{"model": "multi-label audio tagger", "dataset": "synthesized solo parts of chorales (CocoChorales)", "train_examples": 39062, "gain_aug_db": 6, "time_shift_ms": 100, "n_mels": 64, "hop_length": 160, "input": "mfcc", "spec_augment": true, "win_length": 512, "arch": "mobilenet_v2", "norm": "batchnorm", "activation": "hardswish", "depths": [5, 5, 5], "kernel_size": 3, "stem": "single", "expansion": 4, "widths": [192, 192, 192], "num_labels": 51, "init": "kaiming_normal", "residual_init": "none", "optimizer": "soap", "beta2": 0.95, "lr": 0.0016, "beta1": 0.95, "shampoo_beta": 0.95, "eps": 1e-08, "precondition_frequency": 25, "max_precond_dim": 1536, "merge_dims": true, "one_sided": false, "adamw_lr_other_params": 0.00085, "grad_clip": 0.5, "steps": 1800, "batch_size": 256, "epochs": 11.8, "lr_schedule": "linear", "final_lr_fraction": 0, "warmup_steps": 90, "weight_decay": 0.3, "adamw_weight_decay_other_params": 0.01}
Rows from block 11, named by matrix and row number. Each number is 50 + 12 x the weight over its row's rms, rounded and kept within 0 to 99. All counts start at 0. After the name is the row's rms in percent of the matrix's.
# convs2: project pointwise conv (model.blocks.11.convs.2.weight, 192x768x1), inputs 430-515
convs2.4 099:40 76 46 46 67 37 40 60 45 28 51 62 64 48 64 44 43 40 63 63 37 63 47 49 37 49 48 51 20 60 53 70 54 54 30 46 16 49 37 33 60 57 67 45 59 56 33 71 65 54 47 39 47 50 51 34 45 49 53 57 57 68 63 54 54 49 58 46 41 47 86 52 38 39 49 29 43 60 49 69 61 79 59 58 54 66
convs2.5 102:77 36 47 28 56 43 39 48 56 38 50 39 53 47 39 49 69 35 73 40 50 26 36 63 27 60 48 22 53 45 32 42 60 37 41 56 40 72 44 28 56 53 54 51 34 48 71 51 51 73 63 57 58 52 47 56 46 45 54 62 46 51 59 38 74 61 36 59 45 40 71 64 45 39 51 63 41 45 33 59 63 42 49 54 60 44
convs2.6 104:53 46 42 56 40 31 50 42 73 61 33 58 62 39 38 55 54 33 59 56 74 49 47 48 49 44 51 76 31 36 71 63 40 46 60 60 34 61 55 45 61 61 43 58 77 47 57 57 37 61 53 53 44 60 55 69 61 34 62 59 45 58 55 35 47 40 41 49 59 53 69 31 21 44 53 45 42 41 34 57 62 43 57 63 39 55
convs2.7 099:39 48 46 64 38 54 31 41 50 44 41 45 46 35 49 43 47 45 58 66 89 68 41 51 66 36 55 76 73 51 25 62 48 54 58 37 42 62 52 46 62 50 55 63 20 73 50 36 42 33 45 31 43 56 47 43 55 53 45 59 48 43 49 44 71 54 55 23 53 49 51 48 47 46 46 47 62 27 45 48 27 54 51 49 42 67
convs2.8 098:64 34 64 34 41 28 26 35 54 53 47 28 61 51 43 54 40 66 56 50 32 34 61 60 84 47 37 34 48 60 40 47 56 32 42 79 60 34 32 61 35 63 42 44 43 39 39 41 53 36 45 43 69 54 30 47 53 53 44 50 48 61 43 53 41 39 44 55 57 66 61 48 47 59 52 25 53 45 53 44 59 57 20 66 62 49
convs2.9 100:60 68 47 60 35 62 60 52 62 51 49 64 51 51 46 70 55 60 50 47 63 54 43 47 57 49 51 69 54 25 42 35 49 64 30 67 53 55 61 43 51 41 38 70 29 44 44 60 67 42 51 35 48 77 68 64 47 56 34 33 59 48 35 57 57 49 62 45 36 47 47 29 30 51 54 42 56 50 52 47 50 51 41 58 41 33
convs2.10 100:30 32 49 68 41 63 63 39 31 44 37 43 46 57 49 56 36 52 50 61 31 38 38 33 37 72 68 52 50 47 55 57 35 59 49 35 48 65 49 62 53 51 58 52 90 37 29 52 56 76 61 51 46 47 49 39 53 51 48 44 35 59 58 49 44 58 48 45 49 75 78 47 55 44 60 24 62 43 57 45 53 67 63 66 47 47
convs2.11 101:46 46 47 47 43 62 48 50 47 50 59 35 66 34 52 49 50 61 49 68 32 58 34 50 76 55 63 39 49 38 36 56 50 55 30 21 47 21 61 55 48 59 68 40 77 79 34 68 57 39 54 37 52 18 42 79 58 60 32 40 55 56 45 52 55 47 26 55 59 61 48 61 38 64 23 51 51 43 66 59 32 49 51 42 54 26
convs2.12 100:30 70 48 44 50 52 31 54 40 48 42 63 40 65 67 43 49 58 47 51 51 39 67 38 55 87 45 27 39 43 43 45 71 37 56 39 63 54 60 54 37 32 69 32 42 48 56 62 52 29 58 52 63 39 34 58 56 73 48 16 39 62 40 69 49 59 64 69 68 67 48 47 60 38 68 47 56 57 33 44 40 54 63 51 54 56
convs2.13 102:45 45 54 58 72 44 39 40 50 38 51 74 63 50 37 48 39 45 53 50 37 58 41 48 68 54 52 72 56 52 67 67 38 43 73 51 50 48 61 36 57 66 49 57 55 51 35 28 46 35 57 47 37 25 37 52 48 47 34 37 64 41 57 45 47 49 40 57 61 53 73 36 56 56 46 59 42 54 38 46 34 48 59 66 40 61
convs2.14 100:29 40 74 49 70 34 73 50 60 49 53 37 36 59 46 51 69 69 49 51 51 58 37 47 33 58 40 07 48 64 32 59 69 66 59 50 48 70 55 46 65 49 37 56 49 70 60 48 52 45 46 43 43 45 42 47 57 73 40 43 55 70 60 51 59 46 63 41 18 50 59 42 75 45 72 41 60 47 64 56 33 88 56 48 35 40
convs2.15 098:43 57 48 45 59 51 55 60 49 45 53 55 29 58 59 49 75 57 36 58 63 50 60 46 33 57 26 48 46 41 43 40 41 42 51 31 53 45 52 60 62 78 53 52 63 11 58 50 50 59 33 47 39 68 61 36 50 43 52 47 48 58 37 52 46 49 46 61 60 83 64 48 35 54 61 49 62 49 57 50 41 15 63 40 55 29
convs2.16 100:56 45 49 36 45 22 58 52 60 59 39 34 46 53 51 54 57 60 36 41 57 41 35 69 50 69 74 58 45 49 40 66 43 56 47 28 32 56 70 38 52 58 53 48 34 62 55 66 45 71 55 43 49 46 53 32 61 44 42 48 48 52 54 62 49 36 44 47 54 36 06 62 44 14 46 62 40 59 49 54 37 53 48 36 63 57
convs2.17 100:55 39 58 55 63 58 45 61 46 59 32 47 47 47 43 30 37 41 50 52 36 54 49 42 53 51 74 58 43 40 53 55 65 46 69 55 25 58 58 36 73 68 46 41 43 52 68 56 32 33 55 32 34 58 38 60 43 43 53 43 48 44 64 38 55 47 52 19 68 42 50 45 51 53 36 62 59 30 67 64 71 59 45 24 41 55
convs2.18 101:63 55 41 52 79 77 33 12 70 55 54 60 54 41 50 59 66 58 43 16 69 48 60 62 57 32 52 18 73 48 39 33 47 40 56 63 56 47 52 36 40 47 54 48 19 35 55 58 53 41 39 55 34 78 62 42 56 53 43 62 33 41 66 43 48 45 54 55 56 35 26 65 61 48 55 58 44 46 58 75 50 33 47 44 53 43
convs2.19 105:47 43 48 70 74 67 52 39 59 39 39 42 57 43 49 59 58 37 26 45 56 48 37 41 51 57 55 63 50 60 65 51 56 50 72 34 54 34 55 57 56 56 56 45 60 47 43 45 54 44 45 33 42 82 39 57 36 45 55 64 44 44 23 48 47 43 35 62 37 56 13 50 45 52 65 35 59 44 49 44 53 24 50 35 38 40
convs2.20 103:35 51 58 75 36 60 52 59 39 60 49 53 47 58 45 55 40 57 49 44 37 57 52 65 42 19 70 28 55 73 66 51 46 49 29 30 54 43 44 49 45 53 48 70 47 35 53 50 46 29 71 60 33 57 65 62 54 62 54 55 54 37 55 58 38 46 51 36 55 50 68 57 65 50 51 50 28 60 68 64 42 47 54 41 57 50
convs2.21 099:59 51 65 38 54 49 64 41 35 60 60 46 44 46 56 59 47 67 55 57 46 50 51 53 41 43 53 44 34 57 36 30 44 59 43 45 49 59 36 25 37 37 44 59 39 66 68 67 73 51 45 35 60 69 41 51 44 50 69 34 57 45 55 46 34 44 52 51 68 42 54 51 51 54 37 61 46 45 42 66 61 75 43 45 49 48
convs2.22 103:60 51 51 49 37 13 55 71 66 59 55 57 64 38 58 35 57 56 63 58 52 54 50 68 68 21 46 27 40 40 23 60 48 45 52 42 57 63 62 37 64 52 61 34 18 37 62 68 41 66 55 48 52 58 59 56 33 49 48 39 45 57 25 48 68 40 56 46 36 56 65 44 54 60 59 29 48 56 25 55 59 60 69 38 47 48
convs2.23 097:26 32 81 79 51 50 42 46 43 50 61 23 61 41 42 48 50 28 46 55 41 43 50 45 40 49 45 44 58 46 47 44 52 59 43 39 44 50 51 48 42 42 46 60 44 54 69 37 38 50 27 62 45 59 60 63 47 45 37 72 43 40 68 37 38 44 38 69 71 22 42 44 49 60 39 40 53 37 33 51 48 60 55 52 50 40
convs2.24 103:48 71 50 48 52 42 77 58 44 48 40 74 45 64 67 51 16 61 47 42 57 42 47 55 51 36 44 67 22 32 26 10 47 61 58 47 47 52 50 50 52 54 69 50 28 55 56 49 42 43 29 48 41 87 60 56 45 60 52 40 55 38 53 58 53 34 56 58 62 36 63 40 45 63 81 53 64 48 54 40 52 58 33 49 39 36
convs2.25 101:25 43 57 70 30 55 38 64 51 52 51 42 78 56 54 57 45 41 62 42 65 45 38 60 54 47 63 31 38 41 48 51 61 50 65 67 47 40 58 39 44 57 42 45 66 58 52 43 55 63 43 67 54 38 74 28 54 37 47 63 42 42 32 45 42 39 53 43 65 81 78 52 56 68 64 32 68 49 59 65 33 29 45 46 53 45
convs2.26 101:43 47 55 46 62 43 46 76 52 49 38 47 35 36 51 42 63 41 49 33 47 63 76 46 71 52 42 68 33 53 69 46 46 58 56 49 49 69 61 50 66 33 71 60 48 65 66 46 73 56 63 50 46 73 62 42 57 55 42 62 34 56 56 64 40 50 48 49 66 55 88 59 47 55 54 40 40 53 45 66 47 48 60 60 31 51
convs2.27 104:74 26 61 61 56 51 53 71 49 50 49 67 65 55 45 30 58 51 66 61 73 56 54 54 60 64 41 60 63 41 42 75 47 62 53 73 37 48 51 58 47 48 62 45 48 27 40 60 24 56 55 60 60 55 47 45 44 51 46 16 61 51 57 47 44 53 44 66 58 46 42 51 35 55 50 50 36 59 56 81 53 43 57 62 32 46
convs2.28 095:52 53 44 49 48 43 64 57 41 67 50 59 57 44 64 62 42 44 47 31 43 59 60 37 52 32 49 46 42 52 34 66 48 59 33 40 41 45 52 78 52 68 60 52 47 62 45 52 47 41 39 40 58 44 45 51 28 62 67 52 55 58 63 38 61 61 47 79 51 47 54 55 53 56 57 49 41 34 46 59 59 51 51 41 43 30
convs2.29 103:62 54 51 60 31 73 35 76 57 57 52 51 29 50 37 50 46 25 48 53 73 74 42 42 43 54 38 59 35 55 50 45 54 46 42 46 45 82 46 44 76 53 44 49 22 49 67 43 55 54 40 59 45 40 41 60 36 54 44 47 47 47 55 46 55 05 46 30 39 53 32 47 40 44 32 47 54 48 58 34 65 55 33 72 18 54
convs2.30 100:50 49 49 48 38 29 65 51 38 46 68 49 38 29 60 50 22 53 58 68 23 55 68 41 67 19 53 48 59 70 56 75 40 75 37 38 49 59 49 59 56 39 57 44 45 67 49 54 73 46 71 45 66 22 75 67 47 65 49 57 58 63 61 53 50 63 43 36 36 37 54 36 59 41 50 51 56 61 45 50 42 42 40 39 47 51
convs2.31 099:57 25 68 66 65 06 31 40 32 46 46 39 59 58 38 72 51 54 58 28 63 57 46 34 34 44 56 44 41 50 25 37 32 70 57 61 60 64 42 46 51 64 56 58 51 44 46 50 42 57 39 53 36 49 56 47 66 30 41 52 56 40 48 42 51 61 63 54 52 41 61 71 62 53 48 57 45 64 53 44 54 45 53 37 49 46
convs2.32 096:52 37 45 53 55 57 33 35 62 56 41 50 26 61 44 52 46 63 65 38 50 58 50 58 24 34 63 55 39 45 42 44 59 63 66 69 46 58 51 34 37 29 44 62 41 52 53 18 32 16 66 34 58 30 40 74 45 55 43 42 42 56 25 38 36 61 81 45 53 39 55 55 65 41 36 64 30 63 47 57 57 69 68 71 43 48
convs2.33 100:41 27 71 51 29 50 79 67 43 43 54 48 62 47 59 31 56 25 45 44 55 45 45 48 39 51 63 54 41 29 21 44 52 68 53 37 49 49 57 66 49 50 49 52 31 62 42 41 42 60 66 15 46 48 51 48 41 44 64 77 57 48 44 60 63 52 53 51 58 58 50 53 62 48 58 34 58 40 50 55 60 35 30 24 60 49
convs2.34 102:52 48 52 44 49 22 37 38 53 52 54 42 46 25 31 46 69 57 30 42 40 52 35 51 40 42 77 31 48 60 49 45 46 32 39 31 53 53 75 49 51 62 45 59 17 54 37 65 46 74 45 35 34 37 77 74 49 53 45 57 53 70 60 61 52 49 57 47 40 55 42 47 37 57 57 52 44 55 65 57 75 78 50 56 64 49
convs2.35 099:52 44 54 40 58 53 55 28 70 48 48 35 67 49 46 52 47 31 44 61 70 34 65 52 50 49 34 70 34 75 70 45 32 45 54 48 57 50 54 53 42 48 49 65 48 54 31 33 46 44 53 63 47 42 43 54 56 47 39 83 46 43 44 63 59 48 40 43 19 49 25 35 36 50 58 57 45 47 40 47 43 59 56 33 46 46
convs2.36 105:61 45 58 58 27 65 51 36 44 56 43 47 56 59 54 62 47 47 43 37 22 60 53 65 67 56 57 59 42 54 43 39 37 58 55 28 59 35 36 61 56 61 41 50 36 51 54 40 31 58 30 43 55 19 51 64 53 34 51 69 41 56 45 56 58 76 66 59 38 43 49 57 49 52 51 43 43 49 41 54 43 53 70 43 53 48
convs2.37 102:50 17 46 54 51 55 54 35 52 42 62 53 51 53 37 65 46 49 47 26 56 51 50 26 33 66 62 64 65 45 52 59 47 67 50 44 45 37 51 42 54 62 32 65 56 49 79 66 36 37 43 51 49 61 47 66 61 55 45 45 38 46 61 50 41 63 46 51 53 51 34 62 52 46 46 42 42 49 36 59 47 61 29 22 54 58
convs2.38 103:54 80 46 58 57 34 57 71 66 63 51 45 50 66 60 54 50 53 75 42 29 51 53 52 66 53 48 56 50 45 31 37 56 55 59 42 50 65 54 37 63 63 61 55 54 36 77 48 74 47 64 64 30 24 24 57 45 46 52 57 42 53 52 45 60 38 52 58 59 48 68 37 36 48 45 78 53 42 49 52 38 52 55 72 40 46
convs2.39 098:38 51 46 46 41 60 40 53 42 62 47 63 56 36 55 31 54 38 52 47 64 58 59 59 55 66 30 81 44 47 80 61 45 62 45 76 49 48 37 51 49 33 43 47 48 48 49 47 55 68 57 46 57 43 39 42 60 53 61 41 55 49 53 62 40 68 38 46 46 46 77 43 40 40 63 51 52 32 47 31 79 78 47 21 44 62
convs2.40 096:25 29 52 39 39 58 50 28 56 37 44 59 13 68 45 49 63 42 34 50 54 34 48 40 61 52 69 71 41 30 50 50 39 53 68 39 26 50 59 60 61 35 58 46 59 19 49 55 46 52 46 44 32 71 36 74 59 40 46 41 46 54 48 58 52 53 66 39 33 55 32 51 46 38 54 69 75 56 31 46 59 38 46 45 56 36
convs2.41 100:37 49 23 37 64 87 46 59 74 38 52 44 28 63 49 33 31 57 53 46 31 32 40 40 50 64 55 67 50 59 71 50 65 49 62 55 60 61 45 49 32 53 46 32 25 59 49 28 63 49 46 45 62 84 52 67 57 32 31 47 58 55 45 57 39 60 62 48 50 53 33 40 54 51 63 33 47 55 56 52 56 45 45 45 75 72
convs2.42 102:79 54 44 40 69 67 56 60 67 62 49 52 34 40 50 54 45 64 45 59 40 49 39 46 37 65 39 44 60 42 49 47 37 79 23 54 53 50 40 43 56 59 47 61 77 43 68 34 41 39 58 35 56 36 37 50 37 56 42 56 39 45 39 38 45 44 70 38 51 76 58 61 48 52 32 49 49 34 47 62 43 35 59 39 48 59
convs2.43 104:14 65 45 38 41 76 56 66 40 50 43 38 42 61 62 57 56 76 57 34 49 53 47 58 54 40 41 50 41 49 60 58 30 51 66 31 60 61 50 64 48 38 39 42 57 45 27 57 34 53 52 47 45 22 48 38 59 45 30 57 41 61 47 50 61 59 52 57 60 63 66 48 42 57 60 55 60 55 68 73 56 38 20 56 49 60
convs2.44 097:62 35 36 27 46 33 77 45 49 64 57 65 37 57 55 56 40 52 25 42 42 47 69 47 41 43 56 56 37 42 54 66 49 52 49 47 52 40 35 51 31 36 56 67 58 52 52 44 62 50 59 36 53 73 29 49 55 63 51 54 65 60 60 53 51 41 73 43 47 65 46 55 47 47 42 36 60 60 46 66 55 43 50 47 47 82
convs2.45 099:58 43 48 68 43 92 27 57 79 63 47 61 37 59 72 80 65 48 46 54 68 60 52 50 46 54 53 46 47 41 81 42 47 40 46 64 58 33 34 31 46 32 39 47 38 22 20 43 49 45 26 46 56 37 54 34 60 61 45 50 54 36 64 62 62 53 38 47 52 60 81 37 55 67 57 47 46 49 59 33 47 77 68 25 55 45
convs2.46 102:44 48 41 61 49 93 75 58 41 61 39 65 54 42 54 44 51 52 50 46 58 55 60 38 54 53 57 47 47 52 80 67 63 40 48 67 62 26 42 42 43 78 59 45 51 60 59 51 49 47 55 40 56 47 37 52 36 54 63 65 55 62 48 60 57 48 53 41 43 34 45 45 27 38 54 43 33 50 35 54 40 36 63 57 53 62
convs2.47 105:40 37 37 40 80 40 54 31 59 37 64 51 42 43 58 47 36 55 34 60 55 37 32 60 21 30 55 51 72 63 31 73 59 38 53 11 62 48 60 49 45 39 59 40 40 45 51 61 40 43 55 57 41 48 50 49 46 51 17 37 59 34 50 28 58 45 28 51 44 37 29 47 50 40 45 50 52 51 36 37 52 37 29 19 49 35
convs2.48 102:33 22 42 35 57 23 06 55 30 54 50 75 40 54 39 61 53 56 47 48 29 55 59 46 62 51 65 36 49 49 52 69 43 48 29 35 42 56 40 57 55 56 67 58 60 59 46 42 45 72 51 43 42 36 63 51 47 41 68 50 59 63 51 53 60 55 61 68 22 27 25 49 72 45 44 40 58 61 69 65 34 50 66 46 31 70
convs2.49 099:63 56 35 63 48 31 56 26 61 59 52 40 63 23 39 48 43 45 54 49 34 46 31 54 43 36 54 29 54 69 38 32 50 56 43 60 44 43 57 37 44 54 58 55 16 43 49 58 28 62 53 49 51 54 46 59 43 45 56 56 55 57 49 56 51 51 76 42 43 48 06 41 30 76 18 62 46 45 69 45 70 35 43 85 50 62
convs2.50 099:51 61 55 54 49 66 53 52 51 52 56 56 76 32 54 49 69 52 61 37 61 62 42 48 48 66 29 51 63 51 59 54 48 43 39 20 45 43 37 38 36 52 55 60 70 68 53 63 56 47 28 72 43 54 67 49 50 51 37 25 49 52 48 58 46 72 66 53 62 44 15 47 49 39 58 52 26 52 40 56 64 33 44 38 54 64
convs2.51 102:31 36 54 53 48 60 47 59 44 39 36 32 53 52 58 48 45 45 47 60 65 80 42 38 57 59 45 47 62 57 43 47 45 45 70 46 47 59 59 53 71 50 20 51 52 84 57 23 37 29 41 33 44 57 45 57 40 61 45 67 48 57 32 31 46 58 59 43 42 73 32 63 75 30 46 45 46 49 70 59 58 68 40 45 23 75
convs2.52 103:26 59 58 80 68 37 48 64 36 62 42 46 37 54 56 51 47 37 31 38 60 49 43 40 64 29 37 62 51 58 56 64 71 37 50 31 55 61 51 56 48 63 60 53 36 62 53 57 44 46 38 46 49 59 44 51 59 59 41 30 38 62 41 49 43 46 59 63 60 55 57 54 38 59 80 50 66 55 70 56 58 44 42 47 38 50
convs2.53 098:55 51 51 72 38 59 35 74 56 33 52 39 45 38 53 48 66 55 44 42 48 54 46 61 77 52 47 64 56 48 43 33 55 21 48 43 63 67 54 36 52 55 74 63 38 18 54 32 54 58 40 29 50 40 30 76 69 54 51 48 71 42 61 41 44 45 44 56 55 66 50 36 44 48 46 57 48 52 74 54 59 40 43 34 59 52
convs2.54 099:64 64 37 60 43 69 44 23 52 56 48 49 29 39 53 62 68 71 49 53 38 51 49 52 65 56 44 54 53 43 61 53 52 45 38 47 41 33 43 62 69 29 66 65 53 70 37 51 41 59 52 37 53 13 42 58 55 65 61 57 46 41 57 47 49 38 44 24 53 56 28 37 57 63 51 32 57 54 22 50 38 50 30 31 44 50
convs2.55 098:70 23 49 61 57 74 57 60 54 41 45 43 49 44 53 65 62 50 60 55 47 68 40 45 35 46 41 51 43 50 76 43 53 62 40 58 62 56 58 51 52 46 75 50 44 35 40 35 36 42 75 76 65 42 42 27 57 64 58 50 53 39 66 50 35 44 37 68 61 54 56 57 59 59 53 53 49 29 58 64 26 47 54 52 47 42
convs2.56 106:61 51 44 42 56 85 45 39 51 54 57 51 21 58 49 57 46 45 47 63 55 42 47 63 49 40 33 69 56 21 36 74 45 77 57 62 47 67 61 44 33 17 45 52 71 37 48 52 58 41 60 43 50 42 53 42 57 52 53 41 57 49 60 49 45 41 49 64 71 41 50 39 56 69 49 46 68 62 59 58 58 62 36 53 66 67
convs2.57 102:45 37 49 35 26 49 37 45 59 34 55 55 31 50 51 45 62 41 58 65 36 46 52 43 44 48 55 40 65 34 68 50 51 44 57 48 39 44 57 31 41 74 45 42 49 36 29 52 64 66 49 28 57 46 51 45 45 57 57 28 45 50 48 65 37 57 70 48 26 21 41 53 46 55 40 42 52 60 52 53 60 57 37 60 62 44
convs2.58 101:48 37 55 47 69 54 43 16 42 41 34 54 46 47 49 57 35 26 49 51 79 45 57 64 58 27 68 41 52 65 44 47 56 57 48 44 52 63 38 47 70 56 59 53 35 59 32 32 54 32 50 62 49 47 49 62 34 59 37 38 68 44 56 50 43 51 69 70 47 57 64 53 53 66 30 68 55 50 55 50 56 45 45 19 52 62
convs2.59 102:34 39 47 56 35 48 43 60 56 50 54 34 40 61 54 39 53 51 49 60 59 66 41 54 45 41 47 63 60 58 54 64 56 45 45 56 46 57 65 52 55 26 48 50 36 52 39 44 63 48 50 40 32 30 41 56 51 26 41 49 40 60 55 63 51 20 72 70 41 36 41 51 43 55 61 47 27 41 49 65 62 51 56 46 46 50
convs2.60 098:62 55 50 56 53 20 69 47 34 57 42 35 75 56 65 58 69 46 59 55 59 67 48 55 80 60 54 30 52 45 35 62 56 52 49 43 47 38 41 59 38 49 57 49 37 49 52 67 36 51 53 26 59 28 51 55 43 61 61 76 62 53 56 71 46 43 49 51 41 53 45 41 59 40 41 56 40 46 59 38 28 58 49 43 53 23
convs2.61 099:68 37 60 30 71 61 38 43 39 47 61 59 43 61 39 52 54 59 60 46 58 71 54 50 51 57 53 59 64 55 62 42 55 43 52 63 42 52 54 58 56 49 55 32 32 39 72 65 54 64 52 62 62 46 41 35 65 38 50 43 42 55 72 49 58 43 40 54 55 42 53 59 37 44 64 39 59 43 38 16 52 39 62 46 59 61
convs2.62 103:34 52 47 52 62 26 35 24 46 26 55 29 65 50 63 50 27 30 28 47 53 52 53 39 47 55 67 54 48 66 52 50 41 67 51 26 48 49 31 38 38 49 38 41 60 50 43 66 51 52 50 71 52 17 22 41 47 56 46 65 45 49 45 53 47 63 46 56 59 28 41 53 53 44 56 43 52 56 37 35 44 56 42 49 45 35
convs2.63 098:66 39 51 47 34 63 59 37 60 50 67 79 57 48 52 40 37 47 49 48 56 67 44 28 49 37 48 53 36 42 71 39 37 43 60 61 61 78 76 38 56 55 60 47 51 61 44 38 54 43 51 51 63 27 66 37 48 74 53 48 49 48 50 32 47 39 51 57 60 68 33 44 51 65 48 33 43 34 49 32 53 43 47 51 44 60
convs2.64 109:53 47 75 51 68 33 43 53 56 54 45 31 58 43 49 52 33 47 42 51 43 53 64 44 41 32 50 50 57 59 54 47 42 46 52 29 65 41 40 61 30 66 26 41 45 38 38 52 47 62 46 56 40 38 38 54 42 32 50 42 48 59 46 63 64 49 39 48 55 62 35 54 44 57 48 62 40 55 51 30 39 77 63 65 54 43
convs2.65 100:57 67 72 41 62 68 50 31 51 44 41 59 74 37 56 38 67 51 25 45 41 24 41 54 55 65 50 26 54 52 42 55 53 22 44 38 56 48 42 57 43 53 48 41 61 53 46 33 56 44 58 46 42 67 48 48 51 47 48 45 47 57 81 49 55 35 57 39 54 40 26 63 45 66 55 42 54 41 41 47 44 56 72 45 42 20
convs2.66 104:35 56 55 50 39 58 57 51 45 48 54 64 26 38 54 53 63 71 45 61 59 40 43 66 66 54 65 71 55 36 51 51 55 42 50 44 53 61 46 46 52 30 36 57 50 53 48 53 46 58 47 66 53 27 62 67 68 57 48 50 43 61 50 43 48 47 44 60 40 48 37 46 64 51 52 65 54 52 52 36 43 53 33 35 70 33
convs2.67 097:60 53 30 55 71 52 35 58 53 46 35 57 70 63 51 52 52 61 39 48 41 44 52 70 42 33 45 71 52 59 71 49 52 48 63 45 51 44 70 58 21 84 48 48 59 55 29 67 43 35 31 67 40 27 59 59 45 50 48 66 57 53 58 59 56 60 56 48 65 35 20 56 34 36 41 62 47 54 55 51 30 63 48 46 47 40
convs2.68 097:47 48 39 72 51 37 45 41 61 50 49 32 51 53 53 45 57 49 68 48 51 47 44 28 61 33 48 83 51 47 33 65 70 65 64 65 46 30 38 66 80 55 42 64 71 48 57 52 49 55 60 41 41 78 49 52 44 38 47 42 46 44 50 60 29 50 49 60 34 76 80 77 39 63 40 52 41 62 52 57 60 52 53 56 51 52
convs2.69 098:47 52 55 75 54 84 67 58 49 59 52 50 50 52 61 54 44 67 50 50 73 38 46 61 28 47 37 74 45 46 75 64 55 62 52 52 51 66 43 23 59 17 39 49 67 58 50 52 67 52 73 49 40 91 50 53 61 61 60 55 46 38 46 52 39 45 45 47 54 46 89 37 50 49 48 44 63 48 59 85 46 38 36 42 50 58
convs2.70 098:56 52 54 51 45 46 50 52 45 59 61 42 42 60 30 68 60 52 44 40 36 60 58 56 28 42 44 75 47 30 53 39 51 36 57 50 48 68 51 45 82 57 36 41 70 51 29 39 25 54 38 38 65 24 47 52 53 56 33 72 49 38 36 58 54 51 55 71 62 68 70 61 53 50 67 57 40 43 43 53 44 63 40 53 54 57
convs2.71 098:54 50 48 36 65 35 76 40 38 46 37 48 58 35 67 40 62 53 42 52 31 48 52 62 68 32 39 41 57 38 34 60 48 47 33 31 37 58 59 59 46 70 43 48 56 49 49 77 46 46 45 38 73 86 56 51 48 59 49 42 53 70 32 57 43 46 40 57 39 67 53 49 61 50 58 52 44 34 49 47 43 34 70 40 52 50
convs2.72 093:49 41 48 71 49 64 44 63 34 41 59 65 54 62 61 38 71 34 46 63 46 45 48 46 43 38 37 40 61 66 60 47 40 46 50 74 53 41 50 36 70 67 80 70 76 35 48 39 45 73 57 65 53 59 61 61 39 55 35 56 57 34 46 50 62 33 52 62 60 78 51 43 47 63 55 46 43 49 29 65 52 46 52 57 47 64
convs2.73 098:57 61 73 37 35 31 46 34 37 45 52 40 57 60 55 49 39 58 47 31 57 37 46 48 53 44 68 63 40 43 58 55 64 25 31 33 55 39 54 65 46 47 66 52 50 43 64 54 34 30 51 31 55 52 39 33 63 40 50 59 42 59 44 38 51 43 44 37 33 79 22 54 47 54 33 59 53 39 73 46 35 46 41 37 47 56
convs2.74 097:51 37 56 64 70 55 83 35 45 29 53 74 46 58 49 42 47 71 55 47 72 57 50 51 60 47 77 52 44 33 49 61 51 41 30 46 54 56 56 34 43 37 51 51 55 48 41 38 54 38 49 59 58 46 49 42 36 46 48 54 64 26 53 49 48 68 32 82 48 56 46 40 54 47 27 66 39 68 42 70 66 46 22 52 51 46
convs2.75 102:56 54 42 86 39 29 47 60 45 48 19 38 61 53 68 52 48 52 48 44 46 50 68 57 23 59 49 74 45 30 26 65 37 60 50 38 34 44 46 56 53 61 54 41 45 52 65 76 41 54 48 62 50 25 53 50 37 39 58 36 65 37 54 49 67 60 48 71 53 45 44 72 40 32 36 46 48 75 46 39 59 40 46 59 60 46
convs2.76 097:45 46 54 20 25 46 44 38 56 40 45 59 45 41 51 47 60 50 54 65 59 60 37 38 44 60 51 37 65 48 57 42 38 44 31 50 38 44 50 62 55 58 59 49 42 38 44 47 65 56 51 79 58 50 46 59 38 56 48 67 52 27 36 35 66 58 67 64 65 61 30 54 61 43 38 39 50 62 53 53 40 33 32 46 59 37
convs2.77 102:46 41 58 42 47 48 63 73 60 51 54 47 83 45 63 45 45 28 57 66 54 56 46 42 62 51 47 61 38 61 61 43 56 55 34 47 43 50 62 46 40 53 45 33 59 71 48 65 62 15 50 48 38 50 57 44 61 46 43 40 68 41 44 65 56 26 41 59 59 66 54 46 63 65 34 32 64 66 69 30 50 56 65 40 55 36
convs2.78 101:66 61 45 59 39 33 54 49 36 62 48 59 51 57 36 49 51 47 43 55 50 48 66 69 43 55 47 58 42 45 40 44 46 60 61 41 49 34 44 41 31 56 51 60 42 38 32 53 46 51 42 48 58 48 59 42 59 52 39 33 51 56 44 60 51 44 70 61 55 50 58 62 11 40 53 61 48 38 38 53 53 42 58 47 47 63
convs2.79 096:46 35 45 63 52 59 59 40 53 59 61 48 50 45 49 58 52 52 64 42 55 46 37 54 44 44 53 50 66 39 49 71 52 57 51 29 33 32 50 62 56 51 54 52 66 60 50 62 44 32 58 36 36 62 43 74 45 36 38 33 43 74 45 54 39 46 47 43 41 28 01 27 42 47 30 45 57 40 50 38 61 52 59 46 50 55
convs2.80 100:62 53 64 36 61 41 43 52 72 56 51 49 54 49 43 65 43 51 27 44 40 53 57 40 43 60 45 42 69 59 65 42 55 29 52 21 49 49 52 49 59 43 50 51 55 37 40 73 56 61 57 65 53 34 51 50 44 45 27 51 30 51 48 48 51 60 39 51 62 80 41 57 35 54 67 36 62 27 27 54 47 50 46 50 42 54
convs2.81 093:43 59 53 58 31 23 45 60 71 46 50 57 34 78 48 56 39 57 54 27 42 56 46 70 58 44 55 53 28 58 36 45 64 53 48 64 54 61 52 57 45 37 31 63 61 44 27 53 50 55 50 52 34 48 56 30 63 36 45 47 55 45 61 56 60 53 67 25 58 55 68 53 46 57 64 53 40 41 46 58 48 69 49 52 54 52